Rows from block 3 of a small CTC audio transcriber, named by matrix and row number. Rows with one number within an expert belong to one neuron, the router's apart. Each number is 128 + 32 x the weight over its row's rms, rounded and kept within 0 to 255. All counts start at 0. Numbers have three digits each.
After each expert's rows are labels from the 100 clips, of 14976, where the router gives the expert most weight on average: "responds to" is what is common among them. Only what is clearly more common there than usual is listed. The data: read English sentences (LibriTTS-R). In brackets: how many of the 100.
# router: router (model.blocks.3.mlp.router.weight, 16x160, trained with AdamW), inputs 0-159
# up: expert up (model.blocks.3.mlp.up, 16x80x160), inputs 0-159
# down: expert down (model.blocks.3.mlp.down, 16x160x80, transposed), outputs 0-159

# expert 15
router.15:092168191126092109125112094080153152094152068136116052084156072146104143101103163132143158128184122087120135121102101118190103162110163165127178090145120211131161099145085157186134151171072120174082135127092097109074145110133117085136098130177130115115110149107104095132136103132115161089080104096157091107086116113134118158133151165140141160084163113137112142184081062112171073138169128166102151150149106102105094139117118199111114094167126097084110170143160163089150199101152170
up.0:141080123132091156167121127154132133137140141183107167150108163123133097140152149119142148081080160098152128065130037090117075184154198070186079139190135140110153066133143088109092149116117124133122179173134113097141165211129105138134090204129097097117126133160133131170098106165136167119116181132110082152151160103152139136138108071099090106129208139081157111111118068137120141083190142139088118103106150144115142075122098117109150150113149182160122128051189111125103123140118128
down.0:110168106095133170151150186153164145154136158112017138103090173100120161141153193107135129168143131115136108115101094089082020150152104110132141144141113120112140128172095152117139165116113137115159123191101121106111205072114139046167096166111113142164116094151168152116161171154071125178107096106151098129110133091180167137148152124126149104090090091111171166089141098091058121141153064158119115138085134150141180076158145115075110134154161130104137128080158105107153121149103126
up.1:152165098129150112150174133111134169148144140105135121086112131190110207130167127125108157139134138160133108169165136105157143126075109158068116108105119075113118125144143207137203174108126134090120168114070103096094126143132062083122135157083150181140117086110099138047058157151125181170142093108148116150140122103123126180123129178112205170136132098106106132073151117093080101152117123142119156164131144072142153105190084162106089072133103090106122058114161144190100111092139150
down.1:128168105136155128115104128125119183113176096073148117171095168172112146155108161107140127069077118123107150159110128084176164085137158144181123072142137121110140117120103085173117107092128152113028183089130152114112103158101110145160161106185170106125162122216127075153143093116124106123120138114148119095121161102109165167127087129082137196164107157158062057104144110136190073123196096082120086129100113180101154144096100137139162064175157125136089153127108127120148164168131119
up.2:076119113168145129098101116149112101068146114184141126122099052132119086093159167130098083167116101128116086136099129136166107106148116143133117111085139115146107112145101180142140191140125098170098106143121143165104113073133089119163110114109120140132131102092070141109159148124103137147172086126186138200154154157090155152111143160208138164178148173089139073107150127163160161132235097100080157191130132091151108159071138113155107033121180104084120162115136145166144104132072103
down.2:134106103126074140123130130143181135129105127099182124092115075141144115116103194132111136123171169084146106101115087095124204155107151113150073128159172200173132166115127144118146027109086183097131140149173117107082136118123116161147132135194110090162099153147110107174059135108155129147136113107165122088063172046136173161139114139096177150077088112174142136136097133159083092084089118122141141124146170166172141160117119126129151122182165077110111109174115054169147099136131129
up.3:100138104133120092118152155134094127090101120127121170184139051134152111064060089135039144154112122115117195116152162079103171161150071133087164166129192106167177139130089144156111129108154188168090105090106141165133169112125132135130151103172130174137124149149126113105206144094119107151152099137156164128125137117105154076120112148190046132160066159148150178126139126104120114133087125089038142082069174117167092136140122160131156121141153112093110179125088094143134134124111093
down.3:143116095163124119123107119114083138109107154095120102116059135086107069143205188080126149142176121124150118095121108158126142127139139124101128122153083171128075150101139144089143125121094117209155131202111090167064118169176159104126142119064141120153094143098085143137082103107184154091156141091126176068218175132152088125125137154104117170134187134120122110133103178148118146168078131162100118135202124073124063117119136135100193121122162126090161108106169133158181123142103081
responds to: the word "said" (27)

# expert 0
router.0:127061154159144114171135131105176170122149112136169196131129088161124166101141143097084172165163165231091071140196129108108188090117138106146134129104183149088154107102134108133149055073126153064111140063160110134125191168140095135177116160153115114152150130157114120163105142130087124113124178157076096046165178127146148143143096101101113104081089145114139123143102179129173108109145108093133120170138088164152149145133157115170143069096114140144158150117160117069118095125135170
up.0:160158129139126145138107105164156156095114119109035033099168131189162116170136077164122167119077136168175156113136098148120197095072111112191106142138139141121094136095107144172086106091163140081100129117074117163169214206136110087140031158100131096116165147102116116178103155164148146179110121154139098118146163101117183164092128098116164160117107129116147130157114158086089114106095144112102099143121130158124111156115132143108128092144103120142064139128152109170116131175089166
down.0:109131085183114164125146146173134149169156122079107127107164133155106126120177072122119149104151092045153095079127103132141106095181088082159177127107102123137154057136134067172106165111120105187165127153146087136097113149148103141206120115098201071183091139169149086103167168112154080122124124129110114098124154091161172147098096113178133139150098126157135098164071107096085108094118115090127156103184113143082121148125132153153069121134111151111126152132187236117151146127150142
up.1:104057129141163117081141132184087132083112166119111096129060121151113095103100138158174115107162110092123132147089127134142140117126109087169135153137123110158061122153178193162137099139129160043193088125132126079146146110147101177073142114117103128095105203064102099078136179125123064142181143131138102083098124133132182137150118128095117173151174107109124141127139136167109149125199127100121112193135105156148093162142078112152154088150094183145141160113172100162155114166176060
down.1:117137157192079114126176085095114118121144148145135086083167166104136101118141125128094099088131124118148120117126105170166123125143136111124089110141115177121124118152133095119115098058135097118130131142181133133149146173178127122165155187096055099167135168146154136128068109162138113128058185162125189144099094082121101164112118149178112094128155141120104199146118147097095141156122145128158168148121133192055122096081161065107173099174172086056113119155063147165128099106097221
up.2:123095102145112140103137137109113118116128125114066124170143097163116145093116120101142113102137132174128049084139071126111155130122116093221141053137082162163115123060085085130143119074111098169102150094093139116149102117140126173119082128170135151146208042077152147134141121136131109162078123087134187116159179097135118121179190144106119164164187106126126106207115117111129098132177148154173096144151158125177138167152191086139114106102182107131102110118171150101157151091094157
down.2:155085123135149094174113150173138081037120166122169095069147183140088142062072143132163136117110170138134072160185121110120093122185079124149118116183173086206138156117148088095135076134106148133145111118108143127111184035166143112125074094163127149106131129132089097145139112156100094124150107118128126133114118147110176099109128105134081077143224093154157100167153126124203150187092122187125142078105122089115152130128110137133134131151139093148112173124117107118140177139161156
up.3:103160094169120146190113170107172149115128063141143147130127130118118112150158149091122123218133155105152110125189065129159152167091152095126124117088138077098175139129103182113118137127064144158127115093182100119142096187145173122111085161114185103173104128176125134187155127134113119119170157093126151070145164131119161161118126074058031098116112115154090111126110161118106089128108114141115185131100045116077179117144126104122096136115196119121138090103171104146127141193093122
down.3:145034127120183127109150067158102136144147145144129105163089151081162182108147143106147148156122103154134164123166154149095177127167185178110124136142145125084161080112158133090115056123096083160173140141129160072145149151110153180081140112099138096150073124072097118153124152160094123138123118128120108142113149086154119101141163100119048091113098118191143159093108109130149183173093174113118155146132127141144158182150151178174070081121066152125063066130119075092156170146155117
responds to: the word "to" (69)

# expert 10
router.10:163141076171154157169146116158137092153077139112124152101093124093120165092093113145110101146130146181142134112128188134055110122138084107088142113098137080095142091163121171157092094098182087157128191118167111122128079155088122133109152150106147137150127056134141080115184125121135160147139112092074187133154097112171151113122158075101077120164087113170099094114161106150126051171093073118085137129112066142185149146203153117146177087071165131101184107085142135174138138124158149
up.0:121091116125125129094048127098146098140168136156090166115045100047158087146131174164137126137145116077189089074150121145193050131121146144166115133099097087119131129093095147101117126111169151092127106139179156120119164163180075120116109122141151171147153124136159169089165176151114207130109085124074130132217094115162131132116161112090173172133122119180113113063178116125124169124145163173171087117143111105137147121117101147108111173111119069155106110133172136113109088120168093
down.0:132105087077121088131124098196101159154092117106134138181099142125115178110173087133135126103100118084046130176125154104092084094143108144108090133144042130178135111121160163137126159066183200098101104138117114135059162189094148129087162166154115142159128173120138148139141097204077169077144122097184101098152124116131084137103140150137191164085138120144107148087141099137138131108101110179128156092219115105157132147153126097159149121175102082104140115068143123124126120149174140
up.1:144123096153130106137107187105166112162136145169189091097053110094109115048121156127131081150154148175124124142118136124157109089091163087157147164195174149169114145134152156061073084131120123186132091186117174161190150129114140091116115084149107133144144133114128145119120169186168109167113086143111085195139151118095121142105104112084125124107031172090148090084158091152107131111151141098121134135111181157189093083133132155168157120112111103145098110103100186114092135141106064
down.1:058088087115199140101115138144121129136152161082167174123133139146079079106188129084166111182110114130116140147117146159139133145151131144106095085119134145151166059148147147131137090119074085091210180156164114077102108162180094184127109128127121075110158127127111118199084160135136102097130124138079142077096119049097130084138128116146114098138202141148153141205142105116171145143105093069157126141072156145100142136153108165162088133108078143202150122096124112160140098165108142
up.2:106074205081101148097162113114159078139152097133146103083107135104080153181109106098159072106127121111112129148076163156211125131090109164183147066100111135107133168172088101164165167186172156135115178121071126096070113168177161154127119111146097166153178131141180158160130073091090164105108118147160130132167053154136163133141094115161165163118122140129079091102126147115124100079140087127106125113134127114089113153105130077130123089118141122107190143139105154204184091137117139
down.2:123151066110123149141116086132103119124164167112126086086130111162179110146161120117129110155096112151112189130151122090096081131057167157217161066176123153127113167126100068127186120162146115139141166133144130116066170118113103164125133149148077118198098054100115187193100148121102162107120150109153124123078184121092154119146125146091089150136149175113108129123173154125097118147087136155090110130092122052139128107139109057224154144113134142119093164129170099097109137137096184
up.3:178115148162069147161085179090116164176093169206109138150134087205086139088103136121096126110156150161096161102130101133091108080161116157125106149137135104114088144135094140139093152117118090101155213145176097136159098130108082063234142116203084136118111138105072158155078159111220123112127140146134154138108108109125161163100148196162178072150123084118108137136123101124142145101145126134120118082195149118161143124133116120137127093123156119090129077081123117135146101096102133
down.3:142138108113141123207150115166161171107093136136138153132119089161165114136162094171142072130077062134118154135110140110125130094167134168097097133088123146177140107144153150164128131086109137057125171153158142095157048000137102153119151114182120187068180136092127153170133131147147134113129139089150161089151123108143154152151088120166144143098102122083076063178116157097107117122152144051090151078140170138123075091110145149187131138153095086117149107144142124156097137165128089
responds to: the word "she" (28)

# expert 8
router.8:165101140055121132142112164070099144076123124113154141173153128060137143099145083170168125194106108112133094112160183153163159106155105146167096185113117162135154124164122137125126120120099182096092108115061174174164149124168150114169135071096118127132190119112101139114135171142091117165168027209101111166136151098124117114134122144159096174135113115197166187107150158076143115103096164117134140113180139112146155096153081117136181131137062076111090099158130149142165154098139118
up.0:144148124103099123107106145161149128068123183158130129163204101087142087077148113125123101118091087146123099073175142112174067121057130117163149121115116119116152123141143141132138190101137159091118142157131102134147148125142178124097149117119124147064213042117157188105120116142101138067135103164117147105165105149173106125083153126084066196149155136160115132161146122111178130181073143110157112179118110056149076149147111143099145089089073161172139149121108163098149091172182100
down.0:147110127112119152090149141178069111171097121148158122204108121138104131121163200148098155092158110159192162143193150153143112152139092105094126127113138174127083121154141135109135161108112211113024099142070068114126153050189170100171151150167165178092124115114091116143083160065132126097148109132145114106122090127139139148129141102134125131130111165146130123097096095107143142158156164101148077175116095078123083108132138127164175084195138087102120099123161061117121068136157146
up.1:158128147149150135165113152156113123107192145198125135164047118104152070180133186167146134112134101155111118137111127137106137088131147086117118185089096110139143112105125105082112133085106116103138077079122162129124125159176093132144043127150080126144113120138180090120172080144146069126127133178090176113113137106192107154121117126107102113155123084131156202135121169187206108202141057128145145101147165134132150146094092171102121136098132147052099158094075151076168088144126126
down.1:070130094217145086150124115146139126102063126111083135088176059133112177068142143125172133173094116101088087138106103092184181103078088129118113148123186111112123141105103115123137130077128137034133145091133115156109166176057097125115125139090135179186094116125158138159111068096132171181133123196066176121160127119162150176150149158160114175112165113121127135111126104086151140160151149095101129101105120148108112178180161142139131121127144106153159129137115081200137166139160132
up.2:135148111170138142114128109147107133096167122120131178135145105109183153212110165187137194092148118102098132099167150129160167134080108163118137108116123124156126136111140203174180125121079134123068157185149120115178126107130084146102121149153104106137130109176115073163114150124072097154106110120074115143190089116100133110062132178071124085083116056156137140114190128115115126184106038122153121143117099093151132161051112120113074156155135117147141086129102180130066128114168168
down.2:100145140172113171136210139124080163102070099108149168155143170068104149161117163076142118142175105136109172098104089101168139101067122084133121171152167116132064160148120170127115132157124023122155164177075095131065119132135071159180133160162072108126110114079116147179085175100095114165152066110168130105142157121118109141129071114120144130138137139177123135134144121136136108088168129090138152118163168152097197116134108112120138103167137073138184159087106090144161172137148132
up.3:081139113111179207134131114160138109070176109086101059132096126143122096146130080121107110130117071114124099067110106100114138173145143120232125169171132110142159180199092152169086112128154126180178117129113117093104147098166118162124114129121120103156092107179089144121156174128137154177120112117112094146077185142127097147158129168126087102119080139109182068135114142121124140140142121141134145095145143065121189079102044133128044141118152118135175152151146133114096195115162121
down.3:105132177169125150151115146155172133082084153122181154102152152163132158179135041113083150105124121129083176102160125136111128179129120129110100137123140093113142143191184106133127129124148133169170196144144148167124112143120158141112108112080104122121120102123082099156081106134113038119044099139130146077099198128106158096143134112173165146118140169132095178106131132128098120088071148165067109131170082151139089087170089156108195103138105142089116104101171184168144057129104079
responds to: the word "in" (40)

# expert 14
router.14:089120175117084105079115121113127106152138185088110175124110136166098097132136127087105105169133122121138110139057169110161090161058140106095126144146168079174090114104143123135203106151134092131112078117136145140080132174116109187115148203143070115117160118165138121145122160104150128177100114146157140155085081109172126080140168136119115160098159067149105109061088162097121102117054116158177111126157083100074147178147135125079136183158112170181088142182116115098183142106122075
up.0:074152142082104084158114177128184090144109126101162170186114139106179156196132091148169119098135151098100116104085128113118118125122069134108088090166142103133143111117148166123155136172106152148136074101080193085117153143096134141176169209107143153144132053145129123151098072137145170160138136112159107098117158087110157149153099061096124138096156156135129099163126107104075137170086061162121079185120131118092165108144142141119142102131155173074093120164156118172114211139070093
down.0:104132135139112144093138107134103150185168130124121166085138084178151083157182114152136107151111131159104103104110135153124188161095106143130163171141093126055117176119142103162109122109151107115174123140146151115158039175115103136108138106106094144113144121049075161105132125166093126160092114133172108156130155043107121146145127105055108178088112076122164165135102175165171121164108176151197130108073113124103076068124155144123136134116132150160117154134045155103038138145160172
up.1:140114095099134071121135094131217141154107148167120107113114067103145164114152135113074160073158127087111144126137059142133152139132153113161105141100108207139147075178220104080110134132108090124147179166131106088180128102083106167102078149135111118165124093173178172111117143225135157080153158123114091109087155099127139131172136128094102158104182172160110183115145107111088098080147117130144095158170097162100094105152074163172153082105125115151160134164163104112103124125112120
down.1:084119102074057117183118146155079153156115132149143113185086155126160104139158121139127135073147138164092176119162147125160136151114132134086095189123096099102112144097128062103119138096137170118099100153116137159157113067149181131174072082122150116200116131068145153113129154117173099175172120112087100145099126124052091113146132122124160189126133088103158151131065159073100149130094134168088075162141184191131120127108201095088153109090180141131122138158125140076146173145163107
up.2:127084121118099061105138160097109139109116144099122122100175103106138133172145201145142168081140162177105109108096123181149091179148131182101110130128090121156144125148101178174114103141124165132069197125129161157122128101108113097093104087150113116081138147096155088135127106109141166155151146128149155172161076097144085089118087137161154138093140146066135090116138110097140168173114220149155096102054186044161103107128103112149130149137072185170136200130122073091118151146162092
down.2:126129115177199153173106095142149171149096154101149117102171086068172125101077157117140101150108132141181164153181114138118165167121095131100137101166125196123148135076177116115169145141115104070160074180103099069117163194116117166093111168095117103168137141141066095141160092141094074118135069061160066134139122106140183125149173185090091103138122138203105140095112171125148132096126183097083134082137125127109119107144147077144124145132169094120119106112102119096108190126126144
up.3:140043113127160082098112163121148114128141159098110112147146121155148067167158098124174140112133155094148131159110138129154094102173117172110148084120150173122129041055122170124135155097151181116141120148121123093163121132187146142183224092107142184083122139100073162143188103095123128123097145155173132145133083157199150140122092119128133211131101166160118144121131101110089115161109174118136101119046077109106078128175177099098127131109105130139108100132121105050095171126133113
down.3:084098102095125086126139177097149147162135133152124102086152114108190158148132186133125114107143092182128117164160159079148161120147128079093111124191141111112104093141100144100079077122178131073123118133165130064149117122145134106124093085142087157105169124124157095180100074128081111166130157111180121100154156112136076198146063138178194141154173155086148145062129144128154126106143102146136122090105054170074145144163152069167130110168130107170173085120186162108115119112138193
responds to: the word "i" (48)

# expert 12
router.12:114182139102160166193133155193108125107112125101093166155139192122125161169092150130101138098087085117091114123136095156094166167132134097152145149111088069069114139144121124156184086146117106187121149201081095158132168089070143125138105076146170168151122111159112109120084161170094115128100096111169141156120171113060106135113112127176086112170151187125168105106111100068089112145155075112121158109067122093124192094082141166098163131124169119083138088070131102182146123139096131
up.0:160109128117170172066129180139100178141101150166119170144169175124111090061123140163136080132149125103129129132117128177164174104111083184158161071128093133106067123150059177160068149070127092155101152178102170197097136105160097126151140157151105110161094150064139129125122170139110193083095146105121108121144135136141070093115087081177171104059104125150106150190153142161090108156156165149161133138128184081113093138113110071125095149130111103120168137099085161101126115126140122
down.0:145163160079145114164122112119136079123167111067134114067118169150120089169091202128105102134161142103098147132089077184107148135101153114162118123132134139126169168081141188199098124168144177101130145141127099128174092093115117147168103082069111146077104125138129093113124135113133093124155100103173150143086099103156179131141137136122065102172127120135127130144122140075071145112140213152099163181154130153106195133114072130117124123166092150114160139234070099153093170102084097
up.1:085146169133103142102165147136152062108132091158185159188062139089095098147095175139116099111084138119192075100136117124147130159106113083146179110190126174121119120123116135089127121116118058154140090124068141145101083102120142187103088101150116157145116073178166105099098077147097116096117132142114180160173135132131082158083109118163181132128140171121151152164119082089149164102107069140111126181117107097176113132088143154171088155166119187125154161151115136196172162119063090
down.1:095129159202180149083108139137130180108074118085153107062132140173148156114142066143115091115125147113090170085106080084077138104157165100184127136086121110147136147114109079143150162094138114200129104122192116132158154149128097083114109089055198159143158126156160106146165163130177218149143091066170136145131120146167138076126114119152089177087153092119103101127139115064064124166133160105145107113160111162106125157096125146165156153132171084114136093106134145129140157071145125
up.2:180120080159151168110110107153073173161161166123128120176117174087105189075211107154112162133092145116086162134134127145095152078061156078076091107084090150096148129148136127188141135126114058186132147170157130193098144074118191108138109131161150126124127152109111101135147177103130139112159139136116114133162077140132108111126088136136138086150131108119131175158092131114104107107008092129126146138100130184090172144129120111131054167141080117114161129098152172103129174096138148
down.2:121116167142076073084126143125124054143116097172109138099157056134104108117091144125101171127168125085144115101131178087182176129130149162175078161162148171135096151115164045125135145149104125131163120107146160115142100206119090128072105102132140122141142135081151118117067097119141093080132134155079142148135181095086154097099200150065126104125155131152133163132132172156190155141147203123150129096109212127102149108143145114152143192095085173097110078145120137083109158102140157
up.3:132091102106099174096131149110100132195159109137121171146153140177125048108136106084126143141161117101116089050126112097163084108095211159114124144089076079154142120085127132111156152125091132164177120087148096160103149106131146110178139190085167125174135087154091152130136159152136119152105103176127213128141100078097146184107077196140071147086114099132157124130087140103091095134100098149117205155098135101140128193121134156099093160149082133168163128158139085140143129074147107
down.3:134160132124161144144144165145175117142111195162098138132134075124084149179128132062086145153094094125164091169155176132143121129113113113134152073165120191111152148139076152112133110109214120129089127175132167147167114121090133105085141112191122142156132147125112078089147194108104114104150173111178074153117150097163107128152137061150139079152109136149123074116110113124119142188106093127105087118092186068097102080107100123152074121112228152153137067111132130091142175101080170
responds to: the word "the" (75); the word "of" (68)

# expert 5
router.5:111179091117171062116111086087090101111183097127104063159169152152094118197185086133096140081076066145118146189120100113129092100172131147152104125084130159107169107061185139133133139117143124105127148165101086086125082116120103126098108080112124163172071143105118144148093104160093138142155131108165169113089140105146125186125088122155094155149170123151156130090138110135072155159147110112168109106127080069082163158146102144140104196150124188131184097114072080075132134110141095
up.0:162153155085148101097093160141162120107121143125156171113159179136115113078176113147127161171136128099116116149099075127130175100110112129066137126094141112071106076108146077124080108155094092086140094191097100113178147177169178150133123133127106117169096122151115142182152120075090152071095180133136089155190165133151093133153051105179199179099106176065135141141096177158124168101162103141125103160110092123148177154100092138129167151156093075127127054131100131154136086107155141
down.0:140119092144148097172106061125106132072176115107070120098183187126090131172160141125079158108153171155109152095098183060099196137171123144099074104177113118129119116150114081116144060097105112057112181120126126128132126073123192126173136117116122098146138126136119134150120119136137145155194130144127138144126076136197080047110141158125135153127201143099160061110171103118084089061180142110146144143137108122177147147132163108134139116114149082150117115134187180123153096137127163
up.1:095119108155135171092150161111114185207084150096135102188076114154107115121135044107132093123116157137101193098178160135104157171163143110129127153039117205116141133105129102142072144122170130085114177125086161121101108079106120144128135113144121169147079123105192130150070188131178147126149116159141075079145171147125150143144102131114082075168128114085144194160144091087149155103150164141137079143132103130111125101150113179143152156127103113084148079084095172091137166107090112
down.1:124126142185134092121074176097084104113088151141167135094200182154132083150151117184190125178164127083156088106142062198073092147151071129144128141157165173142178130108118129075115184083101141204132125123167088109180077138108077085132117080135121145094154124172142172175134084087157132119110168151173112103112119083118113166127138130151128148100135137144107105116101159143107081063069089140100114098188137107141140145158141134131156127115113104102144121142109095124185183095094106
up.2:102125108071144134106127151141109121118118122147132054187125126167162097117171152111139159099093137107200113161195140081072186144141105061104134094085136103089162149107157141152099132083187159132162084116112143096112170214095164192109152132161126091133144080109133150093180154090107108117184142135153127112115161160127135181120132061099061139144090121173145105155124096155106199183130111151091132148077124099161137103089120145142149106140209120149106102095133081125142109139094085
down.2:111170135096149176145137116143129053103163117143127097134056117171187198116110136144106171093134112164200164108131150128099113093154144115149108108164107084152175093138154175213140128109124144138105090186108111177086113137168140130167179137162108111111113075194165168092113110069076115106159147149122120131108122123117063134091121131128135071139099075126171132165093116114117151130180129120170173150098138077165139103145144114151117121125073114196123151114138103072037136139131072
up.3:164071077121070106165151085121183173121063160096114166138135147088083110136141073106099116115152138133134109151126121135151071141110130092131110155091123059132164099144168085121147100131130126113118169122095113184168170125161171178209202077132115114069124139142131127140070164167216143140176153144160089157075095097144093151162116131102122113195166140158111139118120171069143073114093141119140155111112127123117180160129103069117120151169070167136122109172102151134097141127133086
down.3:133091145132132138135107080167093195123114102122133142161140172129156168096069126165113152122138097145099181136140143167093113099090165132110099174207136112138130186105139117152108119147156170045138115134169158068096130168096163132155161111208113178057106144175097087146183127142125093052111148103131148156067113142143097139095142086140169077168123106169076130115115144142136136110158134101087135162158109078101112100146102070087158156113040098145104118127172124130154115098130186
responds to: the word "you" (59)

# expert 6
router.6:193090107138070066121124124161157111110106144112125136118123147073189110136159158139124091101132146123157150206108112161137138092066188142091114122103124124089093104107108102100105124172092182077054145111135161090150085138141138182091125103091089115119125169100101176084126094164091099126133177167110090060137054163189122080111125118124125129091178182115105197155152185106122148149105084128142128161074106159104121098131093080113125121173079180153113109118154125119137093129114165
up.0:146155109139081116192098137162130089118086146055140133100130163077155170106154118119172104158111097102144065107115171103120132190146102191125110082085102138153175103179076116166162183173178093135115130059146131144127116145080086193125097140107164106128088122091139148161166104071172139152135107125091125164164059113174111127127163133096096165059121126170176144105084138179117154161072183149128137106142061089142122098092132128157168150118157121132106122149134084168152115101114109
down.0:106133153140167157110121113141146119157146141136152183125133175088077119106149141115159119122059142146093142082104139114109110134113132110085185108142165114164132127057171132127089087169122103159180150147109153108102134102152140126096065145136104058153104032095180175096114093042165149227184216080162132130138102119145132115152147142149105140127142076173103144092131148137089114151147132088126109109142147142169171113100162125174185098104143117142082140144126128094064183145137095
up.1:146182103054150116150144175100084122136107132192136143078115155155146072157129133154101125112110151153092097160200107137144139118146193172094129083102134139067098123146098094156065095138092161134115096173139092096129059130175154143159156103138084136112144148181141126105127073168163164121042096164144079133121093181168186153114116142137123089080137130150195118138123105117181152101135052149076123144166102148125100064121107161137102101098154111096185146161145146137144092128106126
down.1:163123112117111129137134195137138160097102121062118163078187130123087169103097107087105155148214170147102124115106072145168156120136155093162081149099116108144139068089152125106072196174156081129113114115090173169209134118134105129148168064086120157186118096140134075077106176162119147139158108111112144026152157149138155107172160116125169120178163168131125112118094094141090125096135138138145154163120121145085103140103147110116142111156138142172135118037112132152088155139150104
up.2:152109105193106153182116114190124131071116192065071083118139127166129101124136130118176127091160126089134044111090201132137149085150154154151113143204136110105144117087203075117114113123102188081099199091150108119149137143140135102138150166122109126094156112084141146099167133087026101182126109127094161088144118125190188102151147155156102132138161150129155150099155137114165157143131133113156159139091109140078149150093101103134103135102108176154114081164107111108104088136141100
down.2:150105143170051155143111134125121087182134153133122127115142101103147138117191168135121158131101138170157122098149108100157079160050078178071126140132178135143113147142122115111145170145168155141117158120119100092168138109111107155105091116127137127158093153097150191156157048150106117115091078142205093130133081161136017138078133143089140148161165096072094141104100131131064103149118117188110141151137095116093183153155173138176141114133106093086136198133113162139174075088137134
up.3:132207158145085079142108113087147162040156085081165128224081137158160146185155134086132139060108130120130127174148078127160112132124078148122102113132156121136139089150194112115114103080143141105155123054094114092163111143123115116077132089146123128119139139124132145130085117160189147086162158155093124095156131156100112129139115125122123141128170181093095206171124121150182123137148125103099134154166120137117123160095160140071143069095088087186103190173087135118144094160078134
down.3:131144126137139104094148079094098162131109101112106162189121088094220152131118148130182123140166147125149099193102139123205127092083152130089096201151136077175152134145085124133168139150078111080136090108145099122113107178123113196112137133110131107145085065145106114142110126153065112123119083143100122101103143113126145133112106142051118080069171118081192137169086131056184182153147144133107113125109149159150165129174161166175116134132072156154152130105125055113136125164149156
responds to: the word "he" (38)